A small image classifier, trained from scratch: 5700 steps.
Rows from block 12 of a small image classifier, named by matrix and row number. Rows with one number belong to one channel. Each number is 128 + 32 x the weight over its row's rms, rounded and kept within 0 to 255. All counts start at 0. Numbers have three digits each.
After each channel's rows are labels from the 100 images, of 14976, where the channel reaches its highest value: "strongest on" is what is common among them; "colour at peak" is the nearest of a few named colours to the mean colour under the peak. Only what is clearly more common there than usual is listed. The data: retinal OCT scans (Kermany 2017).
# convs1: grouped (8 groups) 3x3 conv, stride 2 (model.blocks.12.convs.1.weight, 680x85x3x3, each kernel summed), inputs within the group 0-84
# convs2: expand pointwise conv (model.blocks.12.convs.2.weight, 1360x680x1x1, transposed), outputs 0-97

convs1.98:127120113114086111112106129142133119102103143120131120141109128116086106135228174067147154118149120130098118126150103107109155108131117131119126137097203123121144117108119045125149137137184126142255120124096137133115187081101197113143110117114135200134098
convs2.98:053128128128128128128128148128128076128128128192128091128101128128128173072128089128219128128128082054141128128094128086128062134128128092184098128128128128128128042079232128128128233128183105144182066137165128128014128072128060128128101165128128062097128128145090128158209128128097128059128128
strongest on: finding: choroidal neovascularization
colour at peak: grey

convs1.458:126122099079156131159097152128112133198164130212151109087116150143116120157062159075133111156071171178157139151096140098076083158076074130097102135118129060098133165119130157128115091112102123135138122123158161108029098137115167102125120115126111124160165
convs2.458:128109128128128141128180173128202112128114113152128100128128128056079173128112113128128106128189138128128128155128128128128091108128125128128134181093113128114132093209066101145128091128128050057092128131128128113128128128138128014092128194128128128150128153128073128128118128140128128128128128
strongest on: finding: drusen
colour at peak: grey

convs1.190:134122106148118163148131057150130108145132138090094129103096129069255150150145173113086127151139129139175213145120136093146086115154129141101148119118140124122095168219135122129156138182127113112153129109149128119137103067154132142160111157166099189124123
convs2.190:128128128128128128128168086128181173128099128128125176128203128128096128128108128148128115128205128171109151128128126128128100128128064203128134114128207183128075128128128128105217076128069133128134215141128128054128099128128128142128128128128053151185132071173128128128076128044128079128128144
strongest on: finding: drusen
colour at peak: grey

convs1.222:096199190138156193201130158147130110134112154161132115130120124140137150138104093116153091100189167108158108084118110155113147147105153165145204131131128121163186122125083131173116167111139076129093184142209081130122126162146083098178119112097075126135123
convs2.222:128128128128153128128128196094114128073174083128118093181128101203128128077128094128112128152096098128170098128128128081128128128128128128159128128047073157128168110130140128095037128075128094124175128128128156191132079091128128128107210128128128054049141128120128128180140128209128110108175167
strongest on: finding: choroidal neovascularization
colour at peak: grey

convs1.321:059090156099159109113133103149083100109115104105145115103178128126145220162111134132150149103095198160096109111136140121131135143117065116110129102216138110139175119140136140091124047130149052145152080133177150096148158121074079157151110142153100111121131
convs2.321:119131128059128047094128180128128121052172178128128108128125128128115128106128128128010128128128040128128128128123128128128128180128169126158164128128128128128128128159095095128128128128128128158147128137019128128128186128122128128071128128128113128113128128128128235095128115128109096128128128
strongest on: finding: drusen
colour at peak: grey

convs1.416:142085143099076182200124144214127094112153137107131150107199126094060132153132107132123068144144121110129070103141145120147071097054122132144193110112133105140075141195122129101144141147141088094148130072105134119143097151147130110120159143123088127189134
convs2.416:128136193128111085194189128128108081128128128147090128171084109097128203128128074128128128093128128157128128128128128128129086088128063119182128128128102128079117128128135151128118074071128128079128128128128050128128163128128128040128128128128128145128128128140128128121082078128099128147083128
strongest on: finding: drusen
colour at peak: grey

convs1.624:123144141129067154144095121114094068147133071092140121101188115101121124141153108110102169099130141119127130129105111132137109116092201124106130105160158117165133065147114047124119153146114109142132082123105079037083134128064126057140096145147096065165078
convs2.624:128075128128177177128098128094128128128128128128191128181196061128128156128158192128114128128110128128184128171177177128128086106042128165128155128163128110128190128128129085128128128128162149128170128128119179128128113128200128135164095128128157101128223142088189128163145117143128124051202128
strongest on: finding: choroidal neovascularization
colour at peak: grey

convs1.633:153104140089136141109129142056107109122144142092129121096105070164124109114128152164149115121155113128191118112145089174162078128160139128165133230118100149095114152122143112113132105207131131122196128112114197059138130139113105086061111145103144053135154
convs2.633:170128102128074128128128067128100089126064128162120128119128128038128128128128128081128051128128128091128152098128142105080097128206070128168116075116153128128093066128128104128128128108049112128057128128128092128122128128128166136155128123107063128146109068128128107096062128128100167081081072
strongest on: finding: drusen
colour at peak: grey

convs1.356:103115095099077092126183137106117114107167112106096099097155108183132137186184145179155136088149173126119165148115083105142129097178089169123089125113132109126120162181081099116086130147105153045144146075200132113104144079200124107120080112128148116156122
convs2.356:128128128128128162128128213128128140128128128128154128128143128124147049128128156181131114202120128128230174128183151157128141128128184128128192128159128128128158128171194186128128128155128161128128128128128128128128128184128088162128175126195128128128128128118128156128128128194128128175128128
strongest on: finding: choroidal neovascularization
colour at peak: grey

convs1.638:110119135160114136131165150105132116117158085140086167061134126104135118128148096138123113129121114117178083146127093118165143125127100162180099174117065112115053171145089141160090171210095141137178150097138181090109124119145119134122071056060170183122117
convs2.638:128128128143128128043128128128128170146128128128138128128128080128060068152128128113094124131128104128128105128159128128095128128128128128128088179128128099051128128195103082064059128128128128128128151128128144169136015124128128081106105128123162128092079128135128128071128167128147128103146128
strongest on: finding: drusen
colour at peak: grey

convs1.472:165109153129130088112147070099113120081090107137115131244127187124134155122139107133125059115164142165110121125131105096061093110072110211130142129176080100106143181146146200136097100148173148105127151147113110142153151119118102106162119161131159138118095
convs2.472:097116119156067101169177128128189128123075128255088128128128128086128169157136128128128115128162128097090159128191089129128128139128057099128084128128128128128128060081164134106115178122088093107080077111061128082038128107128128082178093128144133128072184125130115128092041078128127128072178044
strongest on: finding: choroidal neovascularization
colour at peak: grey