Rows from block 3 of a small image classifier, named by matrix and row number. Rows with one number belong to one channel. Each number is 128 + 32 x the weight over its row's rms, rounded and kept within 0 to 255. All counts start at 0. Numbers have three digits each. After the name is the row's rms in percent of the matrix's.
After each channel's rows are labels from the 100 images, of 14976, where the channel reaches its highest value: "strongest on" is what is common among them; "place" is the part of the image that holds the peak. Only what is clearly more common there than usual is listed. The data: retinal OCT scans (Kermany 2017).
# convs1: grouped (8 groups) 3x3 conv (model.blocks.3.convs.1.weight, 128x16x3x3), inputs within the group 0-15, a 3x3 kernel for each
# convs2: expand pointwise conv (model.blocks.3.convs.2.weight, 256x128x1x1, transposed), outputs 0-127

convs1.23 088:128122056176086128128178128128128128086108128200218142070128128128155128126128128128172128128128057101096073128128128152128128045128128111128128128172057128128128128087128128128128128146165128092128128128065128128239128128128097107077128128128130077128110103143128198250128128128128141095128128128161141160128128208128158128079143128126128128128111128128128128128128130067062128128128180148128128192128128128179061128128096165128177
convs2.23 098:128128128177128160128128076128084099128110128128144128128113128201128088128167101128128128067128095162128128169128082065128102128167161128100128128128128128128128128209128110175128128128054121128128128128046128128193173197140128181128218128128138128081128120128191128040186128128128190128149167128203079128166128128128126128153128149128128128128128074051163128174136128128076128093128
strongest on: finding: drusen
place: centre

convs1.78 105:128128128128098127128157101128159175129103128128217215128128112128128128128209092159128078128128128128149096095128162064118128100128147128128128128128073128128016144149081128162134090128128145092128128084196065128128169128128128169131128163128174046128128128128128128128133121128128140144211161110128128128093078174149102128128128128056128152128017128111059128128127128083128181115128128111127154050128148083128128150153119128067128
convs2.78 097:128128128128128069105216137048128128128128100128128128128128072171050168128163116128014174128037156081128128128128128112128141128145113092128128128128187163154091083063128116128128134128110165128187128128128128128057128128107128128128128128128170102128093152128126100128128125128172128186078081176128128102090128108128128145128128104128204128128128227079128128128111187128128128128128
strongest on: finding: choroidal neovascularization
place: centre; top centre

convs1.104 095:128083128186128128128128093106111128128128086128128152066147123156128128128096128128128128128128183128093213128128098128103128128128069128102128192165127128128128122085158168140211150154128128139128128128128139117128158150128128196128128170086128128128161161104082127187212109128196128132128030128142128128128107115128128128128228128128191173128204134108128131133128128093128164128097128127128176128128219128236128184098128065128128
convs2.104 102:128115106136164128128128080102085128150143128018053128153128128085128128128128128073128128128162128190105178078128128128139128128063129155008128097128128128128084095055128128128065088099128089138128128049190124128128128053128097112128128141181128128121136146068092128150128118168097034159128128128128128128210128148128107128139199081133128128113128075070112128112128137128128108087128
strongest on: finding: normal
place: middle right

convs1.6 099:095128147128128128128247117153088128128122122097093099128097110128158128128128088095078128161128128183212128088128128222128160128174128114128085119078128128128128128109087110097108128128128075187133128128153192086143128104115128128128139128113128098106085095128171090169188241178160128171128128128144118098071159128093128160179128128128128107114095128112128146128178035130128128106039159128128128143128128132106128172105128088128075
convs2.6 095:128150149098085158128087074128128171081128176128160081106128139128128128128148185098128097128128221035148128128128171128128111129109128128128128135128128058128128128093128127128157124128110065118128075128110101128155128096128209128054128128117128128161053113128148106124105128128128115082128133128128154161211128148109150128128128159128128126100128128128094128010128128072082128128072
strongest on: finding: drusen
place: top centre

convs1.71 082:156139128128128128108175255086109128128128013128128128157128128128111155206090169202133128128128128128128142162097076128130128128088066128184128128128128186128243128117128128128159128121068128128128128152092116128114128137058108128128106128190089128128085128128128128108128031128128052134128091200114113128128128074128128113173105141128128128119081127128116128128128128100128128128158128057128073128154155128124128128150128128128128
convs2.71 100:119128126051128128181128128128128097093165084081128162128185135128176128095127108150128081128128128117190119170128108145204162128171128128128097110101128123094128128128128205128097120167101128072163128105128145181173188128128209128128101188097128135085128128137128128127128128128133079114137128167067128051128128128128128128118089128113111199128120128137128128182128098100128077128128
strongest on: finding: choroidal neovascularization
place: centre

convs1.97 097:128115128154128095148077128173128208159157128128088103166128173128170068087072153128128135171114192128086128128142128128186097177128128173098128090128128083128128055086109096128055107128117103128088128197163166128107128128097154104101165152176106128084128128145085138128062128128128090070128162064081204095084143128193183128128128128128110088128159128128069128076132096128110054128128128119128137117128128128128128128109128172156052
convs2.97 096:149128128128128128088115093128167082165128191128128142108128160164236128089128151117186133201128128128128085117197137128128183128137128128065131170128128073159010078128128159128128128128128133128095083107106052108128087082135154137096128171171103097137128153109143103128076136128128113128128066128128128128128128185138128128126206128083130144128220128128120128164141128128108118128128
strongest on: finding: normal
place: centre; top centre

convs1.89 113:157128128161086102183116128128128125128082128188128190128193118128128128128128128089094140112128128118110110078128196128086164185184128128128128104114128134128116128150045128164117237065164128059219098077155128152150080169128128128128220119128128128128128128126128102163111084098137090116128128128078128128128085106128128104190079128090105183172091153128093137128101123128057155128128128181078167106128128087128106114128081128128112
convs2.89 098:128128128128128128128171128128128128128146128179128133128168128110128128099157128179128183128128140128128192128059121128128220118115069172075128128158128128035077114189076128171044095096128128088103111128165128128128128128128128128128139128205128126137069090049128052167128128149216098122128097044095128128089128153104159128128117128128072128091128128128153088128128205095113128093179
strongest on: finding: drusen
place: centre

convs1.90 116:119081128128106128128128098128128128165121128128128128128115088129097128128128080128174128128128121135147117128128090221128139083128174036128106180128098172169087200042165194128078128153124204148128143124107128128171208128172184185158032128037128128116117128128128079166098166128080128154156178130128104128128128127145146111128102128128176048128128065091128138128128164128086183128128128128128128147128128128128104128128129128072128
convs2.90 108:127079128145128128128093163182128125128073128128129077081128128128125128128155166058139128207139128128128128128076133128105091128128041128128128088155128150128128203128128122124128223089128077184128146091130105187128154117128128052128191112128128109131084128128128170128199163170131128182128128151088128128110103196128128172128168128128128135016128075120181128151128166088128128128128
strongest on: finding: drusen
place: centre

convs1.67 082:128096103157194102198170128128128186128105144196128224128128128128128157128128128128128103133128062098128128128165128128128091167128060078128131179128128128128132128128104046130109128128128128128128128128128128128128122160128128081124128128217128128128175128062030072103128170128128114128128161194112041128077128080089043078128128128128119081128128128128128128128202115128081053128128080128128165075128128108128128109128128147099131
convs2.67 090:153128128128102128202128128128157128128128128051128128159128153128194117128128054128183131069057128164128128128107128197184128128128160128073128128128120076128128136128048128128194128128068128165128099128061128128128128128137139118114128128128128185128193128128128128128196128139150100128128128128128131141126128052171128065125128112128178128091128183141128128128110105128128128050128
strongest on: finding: choroidal neovascularization
place: centre

convs1.9 091:200128128091128121128058128130128188147128128128128128138128128128067137086102128128121128128128128128090052208184049128071128090128128121150128128128128128128153128128128128128128128156098128128128128128078128132099093128128152128185159128107185128058128199084128165128128128128128171128187161113072198179128128235176128128128128152128084128092128128110128102110128074104096079182089128128009120128192174128128128128128111128150128
convs2.9 102:174037128128128156046128128128128128128128200093128128128133214148128087154128085128150065128038133128086128148235128149124128085208128128128130128094128128062151206107128063163128145144153218151128128074128179128193159093128128128142154128084128128128126128128177128128128100128071128152128180128185179169097128128128197128142128128193128209095128128190157099128128128128128101128128
strongest on: finding: choroidal neovascularization; finding: drusen
place: centre

convs1.21 091:191093235128128128128128128128128105128139169128128128128135157128128128140107128176163128201128128141128128157128120113093128128128128104099084180128078128128086128121239128108128079092128128128215128128164166152182128128083099078128191128077030163128128146128128138243062128061131128128111128069128123095128118128128128109128128098104128128128128136115128128118128128109128128101061128100128110128128128128128197128128128197128208
convs2.21 100:128083114095109176065128046128128075128027092128128160128014039128109061177128128076128128085128147104128128128140128102112087139128087128128128116096128101073128032101143128185128128128128130162128128157128148077199163128128065095141095089128128128128128128075128167090117121108128128069128136128123098128128128128093128144128160063128163094128128100128128128183153159152141128122128
strongest on: finding: drusen
place: centre

convs1.73 097:077107128148128063061099128168236157128128255221169128128128128134126128128128128135055128128168085128128089088128128104128222091128128128143061128089116128165113128090128128104128163086128120122128090128128128082128233138119128128128128128211128128128075128128180106128148128064128128190168128131138128128100128128128079128128072128128107128128077128128128128128082095128097128128128128128128128082106107128119128088128128093155116
convs2.73 088:197112144128255169113128103082128128128128131054123187052128128096125111128211121128237128128180128117150173132168128155128097154128052128128112128099075218128128097128119105174059169105128137200128128101169039120061128128181128128112085128128127072128153113122128128079128128084126128164128101128188033128166128120128079184081128128171161128128128128199162128128128051133128160153156
strongest on: finding: choroidal neovascularization
place: centre

convs1.70 101:128170128128128150128128052040101128128128128128124131128144141128133128128102128128068087221126077114128181128128128122128128160101128205099128128084128128182110128088128153099128128128128128100128128085128131128109098128119128128128092128184167128128118182065128255194097128128128128128128100163069107072151166092128128186128128177128149093102132072128069128148067128109092150179103052128128128203128127102128105111128128176128107
convs2.70 109:128128095128139105070128188097128076101128185072128112128171101128128128128100141128152128128128128128084128128128128079128140080128128189128128128126207120177128151128128128128128170050019128183116173221080128089112128157165128066168128128128128048128128097128092128128148128128096128128128073190128100133128128128187138148095081128128128180128128128117099128145128059080128112121128
strongest on: finding: diabetic macular edema
place: top centre

convs1.48 093:128082128167128128086092128128128128093035128128099122128071155047128128128128205079128177119128128115128155111128128111128157168128128128117151128109128128140128128128100128128103200109068128083128128065128128039128128064128128191128128118128062128128091196083061128128092149159128128128091080128065128092128089128128128128093117128087070128128128158043118128128128128128128215128128128077128147068128189128077128128102086128128068
convs2.48 088:128128128181064139128137128144175205128128181137128128128128128128220112158174128144164128143128128128128122128128128100128128128128098128128186128101128118188128128095069128128128128128047128128128168128128163210128128140102173128128201128128153174108128108128128128146046128136128128128158131128165188091128128128168196100041128149180128088157128173128126128045166128086128128128083
strongest on: finding: drusen
place: top left

convs1.110 109:128128156163104128128101128128105158090168158162151107128128128128128099128128194128160173091128128160128080126090162076128128092176249128128128128085128128132135173128128140078185080133108128128128177128085236105072119128128128128128169128086128149128128128112166128083171128049164128128128162172128127128128128128172128128076128128093128098194128119091128080167128172128128168171128128086157176044186212107152128090128096132128128
convs2.110 105:128122128203128128103154128045128136128128128128128104128128101128077183117128128128078114057128129176128128128128086109128104128128128128112128134085128146128155128128057183128081106153222128131128085128116131094128128128144085128128096138128116089113128128128128156128072092128128178128090172138128128128128128204134195211128086128147128184128166128165128128128177083098128128128155
strongest on: finding: diabetic macular edema
place: centre

convs1.103 095:154128237128128088128133089163128076128128106092128128106128128080128128128093144128128128128128128128128118128128048084128128074089100128128117075097146128128128085105084067093128128128128128156128089128128128163128128227128145055128098128073117158128128089135125089169128128128128108094056128202086128127128166128091128209128176128200048153128128128128090128128128120171128178128073096128128084190128059128215128128109128128128128
convs2.103 108:070128128128136050128128184144128110181128128128157147034128128128128128108128128075138154152128074128128161128128166195128128081128170069088149128167088140122128054128128153128144128128128108128164098128128168074128190105128109128128128128158111128128107178127128128048128081128128161046128108128080094117128145128102128080128090128128128102205051149215234128099128128128128131128068
strongest on: finding: normal
place: middle right

convs1.28 091:077128128128111128128201100128128128128128099152128114128151128128128144115099154083186128128158167128163146145128128128108128128144237179165180128117179128056128128128128128128094128118128128128103164086128128086128128128128206159084128128089128062128101054128128128128220209155085106128095129128128128128128173128128204128128181172161128176174149106128128212148128191164119174154128094128128083128128128128109022100128128101128128
convs2.28 100:128129174236071128128128190128164184093128128158142128113133128051128128128128128128162128161128083179066128128074059128061128171128075164119146054128059128128171128128135134112128128128128128083122128097071134148128128109128128089128069102128166128128128138089136095128128150128128164128044128128128128128227170128128053128128090128146196128128128114165128128128088127128128179128187
strongest on: finding: diabetic macular edema
place: middle left

convs1.111 105:128103128128109096187099128096153128128174128122128075128128128147087111135128094128118080092128128067128153128129116203063128187128128073173128128128114114122128192109081099128128128200098128135074090128128128130128128076128149128077128128128128091166128128082128162095220128128149128137106151128128128128128180128168200048128140128188108128181128156164128128193128128128128173167128184128128190128196091189128080154128083128220128
convs2.111 089:147128128167128128057124128080128131128214057128128128182156128126128180128128128128077074092067128086190159128190077128147128067091128128184146165128121128123128128065128128090128088087076026128176184128128128128128128128104128128092062085046088122102128128128128128178128128140078171128128055128113128128089075128097128128121128048128129174128187128176128149128128122055128128128068
strongest on: finding: diabetic macular edema
place: centre

convs1.76 107:140111128137128128128177153128128208102077255088128128128128128128128128117134212128103095128104107109180128165128108161128144131086118128074064098128108128161191121128128079154116128128091128128128128128075128128106128209087128128128128128128109193180128128200128040128128128113147128128128199128128144213128113043103128069128088128153128098128128063128128135128128084072128097128128151094100099128128128128128130128142113128128162
convs2.76 103:134128171113128128152128128128151128190196131129128122128128142125217128107128128128105129126100128095132194128180140172128117128128097175208128128128129128097128085128128108111128119217205097176117143128128128200128128128102122183128079128146079128241108128128055128218161128128128128128128109069128128128184214110123115128128127159207128128128128076167100100198133120208053175128128
strongest on: finding: choroidal neovascularization
place: centre

convs1.63 109:128128128161128195128128176128180138128178094090128094128197128128128203128153128104204128128069128128114128128128097128161150128128128061128172165128094128127089128108128116128128128128124141156128145094089089115076145128068128164128128047186128120093074128128128069128108128175145087154128128062153128147076124243128109138128128126128063128128091128128128090055172128163128128128121050080128153079128128106128128159073207128128120
convs2.63 093:099166128106128118138128128128128193163183128128140128128194130159128179137128081128126128093123151075128099079101196128128149128083128128131128026142063032097128139072128128128128094128128128150128141128128128165118128084128128128207128119128128128182128128104128128063128118128132133128104253211128154128104128128083106128128128154060128138128128091062128104128128172191128094069152
strongest on: finding: diabetic macular edema
place: middle left

convs1.19 099:128127195138051158128128128121104128158128153098128128128128141128128128049114128107174234204153096086133120128128144128132128128119128124128192086067162128089104128128128090128152128097128128164111128128128128096104128173128128168091128128128128176071128066154080128128117068128116161108108095141128128143147128152128128125128222249100128128149113128162218128128098128128062142128128128145128087155128128128093017128145126172128149
convs2.19 100:128150068128120128128128108183128131128128049128120129128128128128086128128128172128176128183168128128128163128128100047091128122154100078110206128128173108061094085128128117128174128128112128153138077166111145128181128128128128032163110128042154128150128102153111140190128128179157128131072186000082128086128128128128128068128128168127128128182128156071128109092144128128175156066105
strongest on: finding: diabetic macular edema
place: middle left

convs1.32 105:099140147185145123128152156155128109128163168128091155128098203128195078136221128128128151128128091128128099128146128236128128177133154156128128128242128128022213115128117128155133128128128164128109113190122076128128071128200128128128128084080060167128128154128175128211093128128128165128128128094128105071128125134128083168128128128128128135128128156128108128155128128112128117128128171128128130128105078128188128170117160128128128
convs2.32 093:128128128123132225128128083060043099128095128128128128100128128128128066128128114128187128175128128128128128095094154095128128124128085128071128128187128128072128128113206174074087128078088128108128103080207128128120128148128128020184128128167143105169101187128128128128030128100098050128125128128128128128128128098107128090129207128128099082068108162128066128156171128106128128170128
strongest on: finding: normal
place: middle left; top left

convs1.81 119:076128128121128128128068128128195128159099128128115128081128128124128149128128149114094128128154149128128128190167078215109128122128083133128128128128128075146158128128138138116128182128128148128128128128128128198012128128128144128128128048128196128098128053222094128180140100128089144128128159128128128156204103128128128128128167044221097064128128128144128094151096184091191128128128137128101195128128093128106128164128108170128128
convs2.81 099:159109103128128128128158128128198128087128091163128187142128050128095128128128128150128075128194128128128128181128097216141164128028128128128128151104128128199128223128128128128160128128163128128119128128061128128021128100128128203140130128249128102128088128128102116128132128128128200128128080123128104099128128150131128128128128128128086160099128120128128128084146128128128128162128
strongest on: finding: drusen
place: centre

convs1.84 090:090128128086118128128128128167115174080128097122128128179128128072128128128128112128172085128128128128128190128128128128066206110128128110166128128103128040053067128128216119128061128128128128052082165128128058171128128128128163157128128128128065128128128139074128128128128128128128128178087107128128203187118128128168147128128065144094128128128128076080209082163079128074106078109128108128128095128128107116177128181186162128128128
convs2.84 096:096128200128160128098128083128128146128128128126128072128062128082128079079128078185141082128020128107067126052133099128052128128115112140128128163059155128175128150128128196148125128110172128199128128128128109128128220128128128128196128128128138128172165071128158148128155128128128087112160164182120112128128103128128173151057128128128128146093121168128174171197128128128128128128230
strongest on: finding: choroidal neovascularization; finding: diabetic macular edema
place: centre

convs1.8 096:128062115128128128128211105128097128128128089128128128128128128166054128069220128147128104065128151194255128128128128047128138170128157128096165128097128128187128128113125128062128120128079087128132128128142168221181128102128128139151128112137180097128134128128128121128128128169128128128128107156085195149128155128109128128128128128074135074128132102192128151128165163128128103100128054087128124128128152128140128128124185102128093
convs2.8 091:128128128128128128128128128124183109128182105128128128128160128153128128138117058128149065073128128128128113181093154140128128128128128183128128128173178169085215150075007128164128128128128128128066157108115128128128128135042128141190047128128105173128143128128087226179077128128128128123128128153107076108136137128128138128128128128140128128139128128128148234104128179088128161128071
strongest on: finding: choroidal neovascularization
place: centre; top centre

convs1.94 086:214128128128128128128128128128128096128128125128184077073186128128133117128128128102141128141128128128128108128188128128128082066128104102128128070128128128128128115128184109214128128128103128128128128103106089116099065049051128128128128176128128136180097128128128128128080121128128091128128204128128164088099073162153083107128128128100125165104178128255200170128128128054124055128128184128128115128100128104128128116120163183155128
convs2.94 115:058153128128104128128071128110133214113128128128181128128128094128080134128128128128094128103128128133128128128128128128128181173128128128137128130144128114128134128128087108128080128166149128128128174128086182096128106193128128128085059128135128085210166128128105128156091188093128128152128110128048113161119085158148128094131074128106117128128197096128128128121128128211208128125128
strongest on: finding: drusen
place: centre

convs1.51 103:107151122128128128160067128128124128128084101128166150056154131128128128066107128105128128171115128128128128124128142128108170128112173202118169073140128128128128128128111128128180128166145163179128126095065116074128128182139071104078128057128081128128128128113128255255128095161174116112060128128146128128128071128117128128128073150128099099090156128169128128101128103128128128128171128060092119185185128155128151134128128128128093
convs2.51 102:128128176095128052128128107162181128203128127181166128050122128207128128063128128172128169045201128167128128128128130158128128128115128128128128128094128113099226128222128174128128208128128101117139128181128107128130128128166128110128115128128095128089128128092087128088080128128128102143128161062128128128186128128108101128128128128131118128128128128082128128128128191110150128174128
strongest on: finding: normal
place: middle left; top left

convs1.4 117:110102165135128128094128177105150128144170105128089128128193117135128128172128128109151128128177105190128209147167155128187150107170152208128053069128175128128082154128156116164128128128104148169093123171053128128213109128109128128128147154128192105128128065128128163100128125158115148147096128128178128128098128201140110044128074151139218085128185128128128087144128101128128128135128162139110174155128060094160154128137128128102166
convs2.4 103:128084128128057128076126011078128082128128128079116102103128128152093145119098084117128128076191155128128128128120128128128093072128102143102099139128128182128236128061185128128128204058128133128085147128201128157081128056128071078128137128128128098106190128066068147150145120099099099128128088107087128128078155128128100117084128097128128062096147128137128128128128128128178128074173
strongest on: finding: choroidal neovascularization
place: top centre

convs1.31 091:128128128128123128105128128128128128128207152117115110128128128128128158128128133128128027128128128113128146094128183154128165128143128128128128128141154072128128128128082128128128096128128128128094128175128128128109128128089128128243128128187128097113092099103128154011129098128168128128086128082148061113137147155128082126128168128128164128128128128202158238181128128128203128128128128128091128128128156016128128128208185128157063
convs2.31 098:185057128084128128128188128134081158079161128128084121084128128037128189086100128128066128128128128128097176027138193128128128128128128128168117128128128128128128125128128114061098128128128128128128105149035113139128128128167128128128128128128128128115128128128060128128106128059052128128128128152128128128128118128109128128046128128128128109128128080023198128179089128093139157145081
strongest on: finding: diabetic macular edema
place: middle right; middle left

convs1.5 094:128128128122128153054110128128100176108128128128128128128128128128128090097105102128079127038091128128124128128094128128104227128128128219128128105170106134128128075128145128076082079128128051128128128128131098128128142122086159128093156162157128128164095082128128053098128128128128096089128221165111128237128164237128128128093128080128095128108097119128128107128128206094079128169128139112128128096128085128067128128166128128128128
convs2.5 093:156128187159068160176217173128102128213117144128128128128111128215128201128128128128188128171128049094199058122171128078128128079128128209187128092159095084097178128128128128082128181090103128128128128128128120221128128087150128177089128147213154128128128105128152074077118097080128148195157128152128128128128117109103128128084128168144161128147128128162128128128128128128128085128128
strongest on: finding: drusen
place: centre

convs1.82 098:128128099103128109128128128222128128128128128080128128128080128125128154203128166128099128131128118128103128218128166128125109060128080128128190128067110128122201128128163128128111071072191128181173085087128057128128057155135112067128137073128128112188118128128118128078128128128170182130185128128116128128128092128128128202133128123128128128182100091095133159128059189130135128128199179128125149100112189128128113128128128178166128
convs2.82 095:128128151128128128150128128116205128128150128128128086088122166153128128128128128128079128113165155128068086161128128128073077128128128128128160128078128225189128090098128203190128128128128128165128128064128154079209125144128098128113128128078147119128072128128128128145136128128128158128128099128128208164081128061100157126128096156143128128128161092142173105118128128133128128152216
strongest on: finding: drusen
place: middle right; middle left

convs1.105 107:128156128128128128109103095163147176084128128128080128128080128142111128128081128175128128134128128128168175107128128093128128067128089091106182088176196071128128147128159128180105128128128128099147098128116128086128091128120128128128128128080153101128132128101125132128206023165184128128128043128128113128128095128128089089128067223109128162085128109128128100128128128071128088128128128128128128128255128078128083128097211110135108
convs2.105 096:178128050040128125128128128128101085128194128143097128168128128128128181128128109128116128128140128120128128128203128128177128128063128132128162128128074065119128125100128128146128128128128128108128081128086118195128128128078132128128052225180103084128128109097128156114128128103128194128178128128196110137074176158101128109157128128165173128249128128079128089128128074128128128128128
strongest on: finding: diabetic macular edema
place: centre; top centre

convs1.77 096:079132128128087094128164128128046149166194056070055088128128128128116128147128128128173114101128064128128200071073128128128128128128128128073128128128128164128090128128164128145128062128128198128128128128185093155128234128128128128128128128128093128183128128080125145128128012102098128128128168128128199151128128061128197128128164128164128128194150128128190133137128147068128162143128128128128128140066128109137128128128115102128148
convs2.77 087:128109145128128128126128211128128128128128128128117128128128104128128070128128040135159118128128107128128164128128116128128170169128255128172150128128128128128128196089128146128082061128128128178128128128128100078079128080128128128128128089128105128168104108128128128128128183128128155128084181128128128128128144213128062213165085104128141088145084128100085128128095152064128099158140
strongest on: finding: drusen
place: middle right

convs1.85 099:153128059134128128090128076128128128131128128128128109128097095127129118128209098128109128183128164154128128128128128177138165128128231128128128164128129128173207128144128128194128128128178076128128142178148066202128082129046239128098128128167128082205128128118114128146149128109128128128128097147128128164188126160128173128105128128128126128128128001128092128104162077110128128095128099128128157128154170075128073128128128128128100
convs2.85 104:128128128128128128121128082128175128128117122128117128095057048128128128128128032160128128207128115119128110108109094148177065128128109112146026157128128128128064128079135172109128110116128128155128108128128172128179128086170128128045081128128128168128077140128143128093128152106153141128128128171159098128128128128096128158128174141128128128128106128128198128141128063085128128128128
strongest on: finding: drusen
place: centre

convs1.91 103:144111128128128128086071140156128128128128122128128101128111128128170076128243113128128128128128128173087128045135115156128110128128128128128179128077173128176180128128104053215151224128128126128128128150128107128159128161062160194079176193177039128128128128108128068077095126128109128128128149095140128175128093128173187149128091218128128128128074128128128196128128128128088109128148093128128128128128163128128128128128095128111128
convs2.91 096:128125204106179111128128085128126128128128128128109131128128132173108128149081136128128128128116107090185104097128107128128128069128077062128128128176128128128096066128128146128128161107164161172128033209070128159126128087144128128092101128128128181068100144100043128165128099128128128093128128072070088128128128063128153128128114176128116080145152128128085128128129128128128136128128
strongest on: finding: diabetic macular edema
place: bottom right; top right

convs1.65 091:128128075168128096128104128053105128103128128068128128128128128128072084128128128130108070128128139128189128128128087127128128192128128103096104128128128128100164128128128173159059194128065142128187128105107128132128135121122091128187082109128111128084128128128174041128128083128168128144045128128145128070159128187193128128154128197128088225139128128154128180174063128127128115128153128209183128141133128172098128128128128145098061
convs2.65 095:128128138128128145128128160128107128128102128180147194128097128128128128128147185128128090149188128128149128133128128218035128128128128128128128128083100128128128128128127128112085161128168128128128125040128057128100201128128128128128128128128113128114128175128128047128109189092128128128076128097128128128128128204128127128128128176092128128110128118128134128128128128095126088152138
strongest on: finding: drusen
place: middle left

convs1.80 104:128138128109092126061128128205247031128128128114128128128128102134128180128108128114083128127062110128108098128128098090086128128071086135087128106147167176200235128146112128175057128098127128085128154070128128095162128105128128203083067182128128128128128128128128128128097128128128128128128089128113128128128128139128222165128195080128128128128128188124215123144128128128128128128099128086150128166140128128128128128128128128128128
convs2.80 105:128128049128232105170128128128172128128128086128128128047128128163065089128121189128160172128169154128128150128108096128136127052128128128085128128092128128084128128106128128167078099189187132128128090204128128057144128194128128128159094128110106175163113092180046058107112117055110128128158128128128128128128129128128092128128128128138129067192109128193142107128128073137128169186117
strongest on: finding: diabetic macular edema
place: top right; bottom right

convs1.108 095:164199128128081128128184087211116124128138167128187133140093052140128128120090128128108099128128128128128128128128193119128038128128128128128128149128160128128128100128128151073056137128128128128120128101128140151128163181127128128128128128128128173124128128128186197128128141128128128058128128079128079073128112087196128128079128172128117122185128158128128136132128042047115088094169093128128103087059045128128128160059128128128198
convs2.108 094:128086128128103161076128068135128125041128138105128128072128128128128081128143047153132128128128091147080210161128184108090093190128100128128128170161071128128128128128128065076168159090162109128051128190084128128128156128128128128128081128088139168128128205087091128104102128081102111085055128128151047128128128129141109158128128062128128039086128159105128134128125128070128124128127
strongest on: finding: normal
place: centre

convs1.27 084:128128062059128154128128128128090128128161096101164145128128128128128093125128231162168128196128109128128208128128128128128128108194169104150128128122157128128194086128128121128117128128112143073128083128128128128128128101128137128128170130128103082088161128128128135097128128128150128128128094128128159128182128128152128128165128128128128157128128170128207128182051148178229128122128147128128094163128120128008063048128128063128052
convs2.27 091:133100077128140162091128128128128201091128128128072128151128128128128128109095107128128128128128128128091157128159094113134067128070114128142165119128128128225147128076128128128151128128146156159128120112049036128128070128128120128110128082128110128128169128128128063220071128127128128119110177160154185102148188087128128176128128128091100129128181199128189155196108128128190145169128
strongest on: finding: diabetic macular edema
place: middle left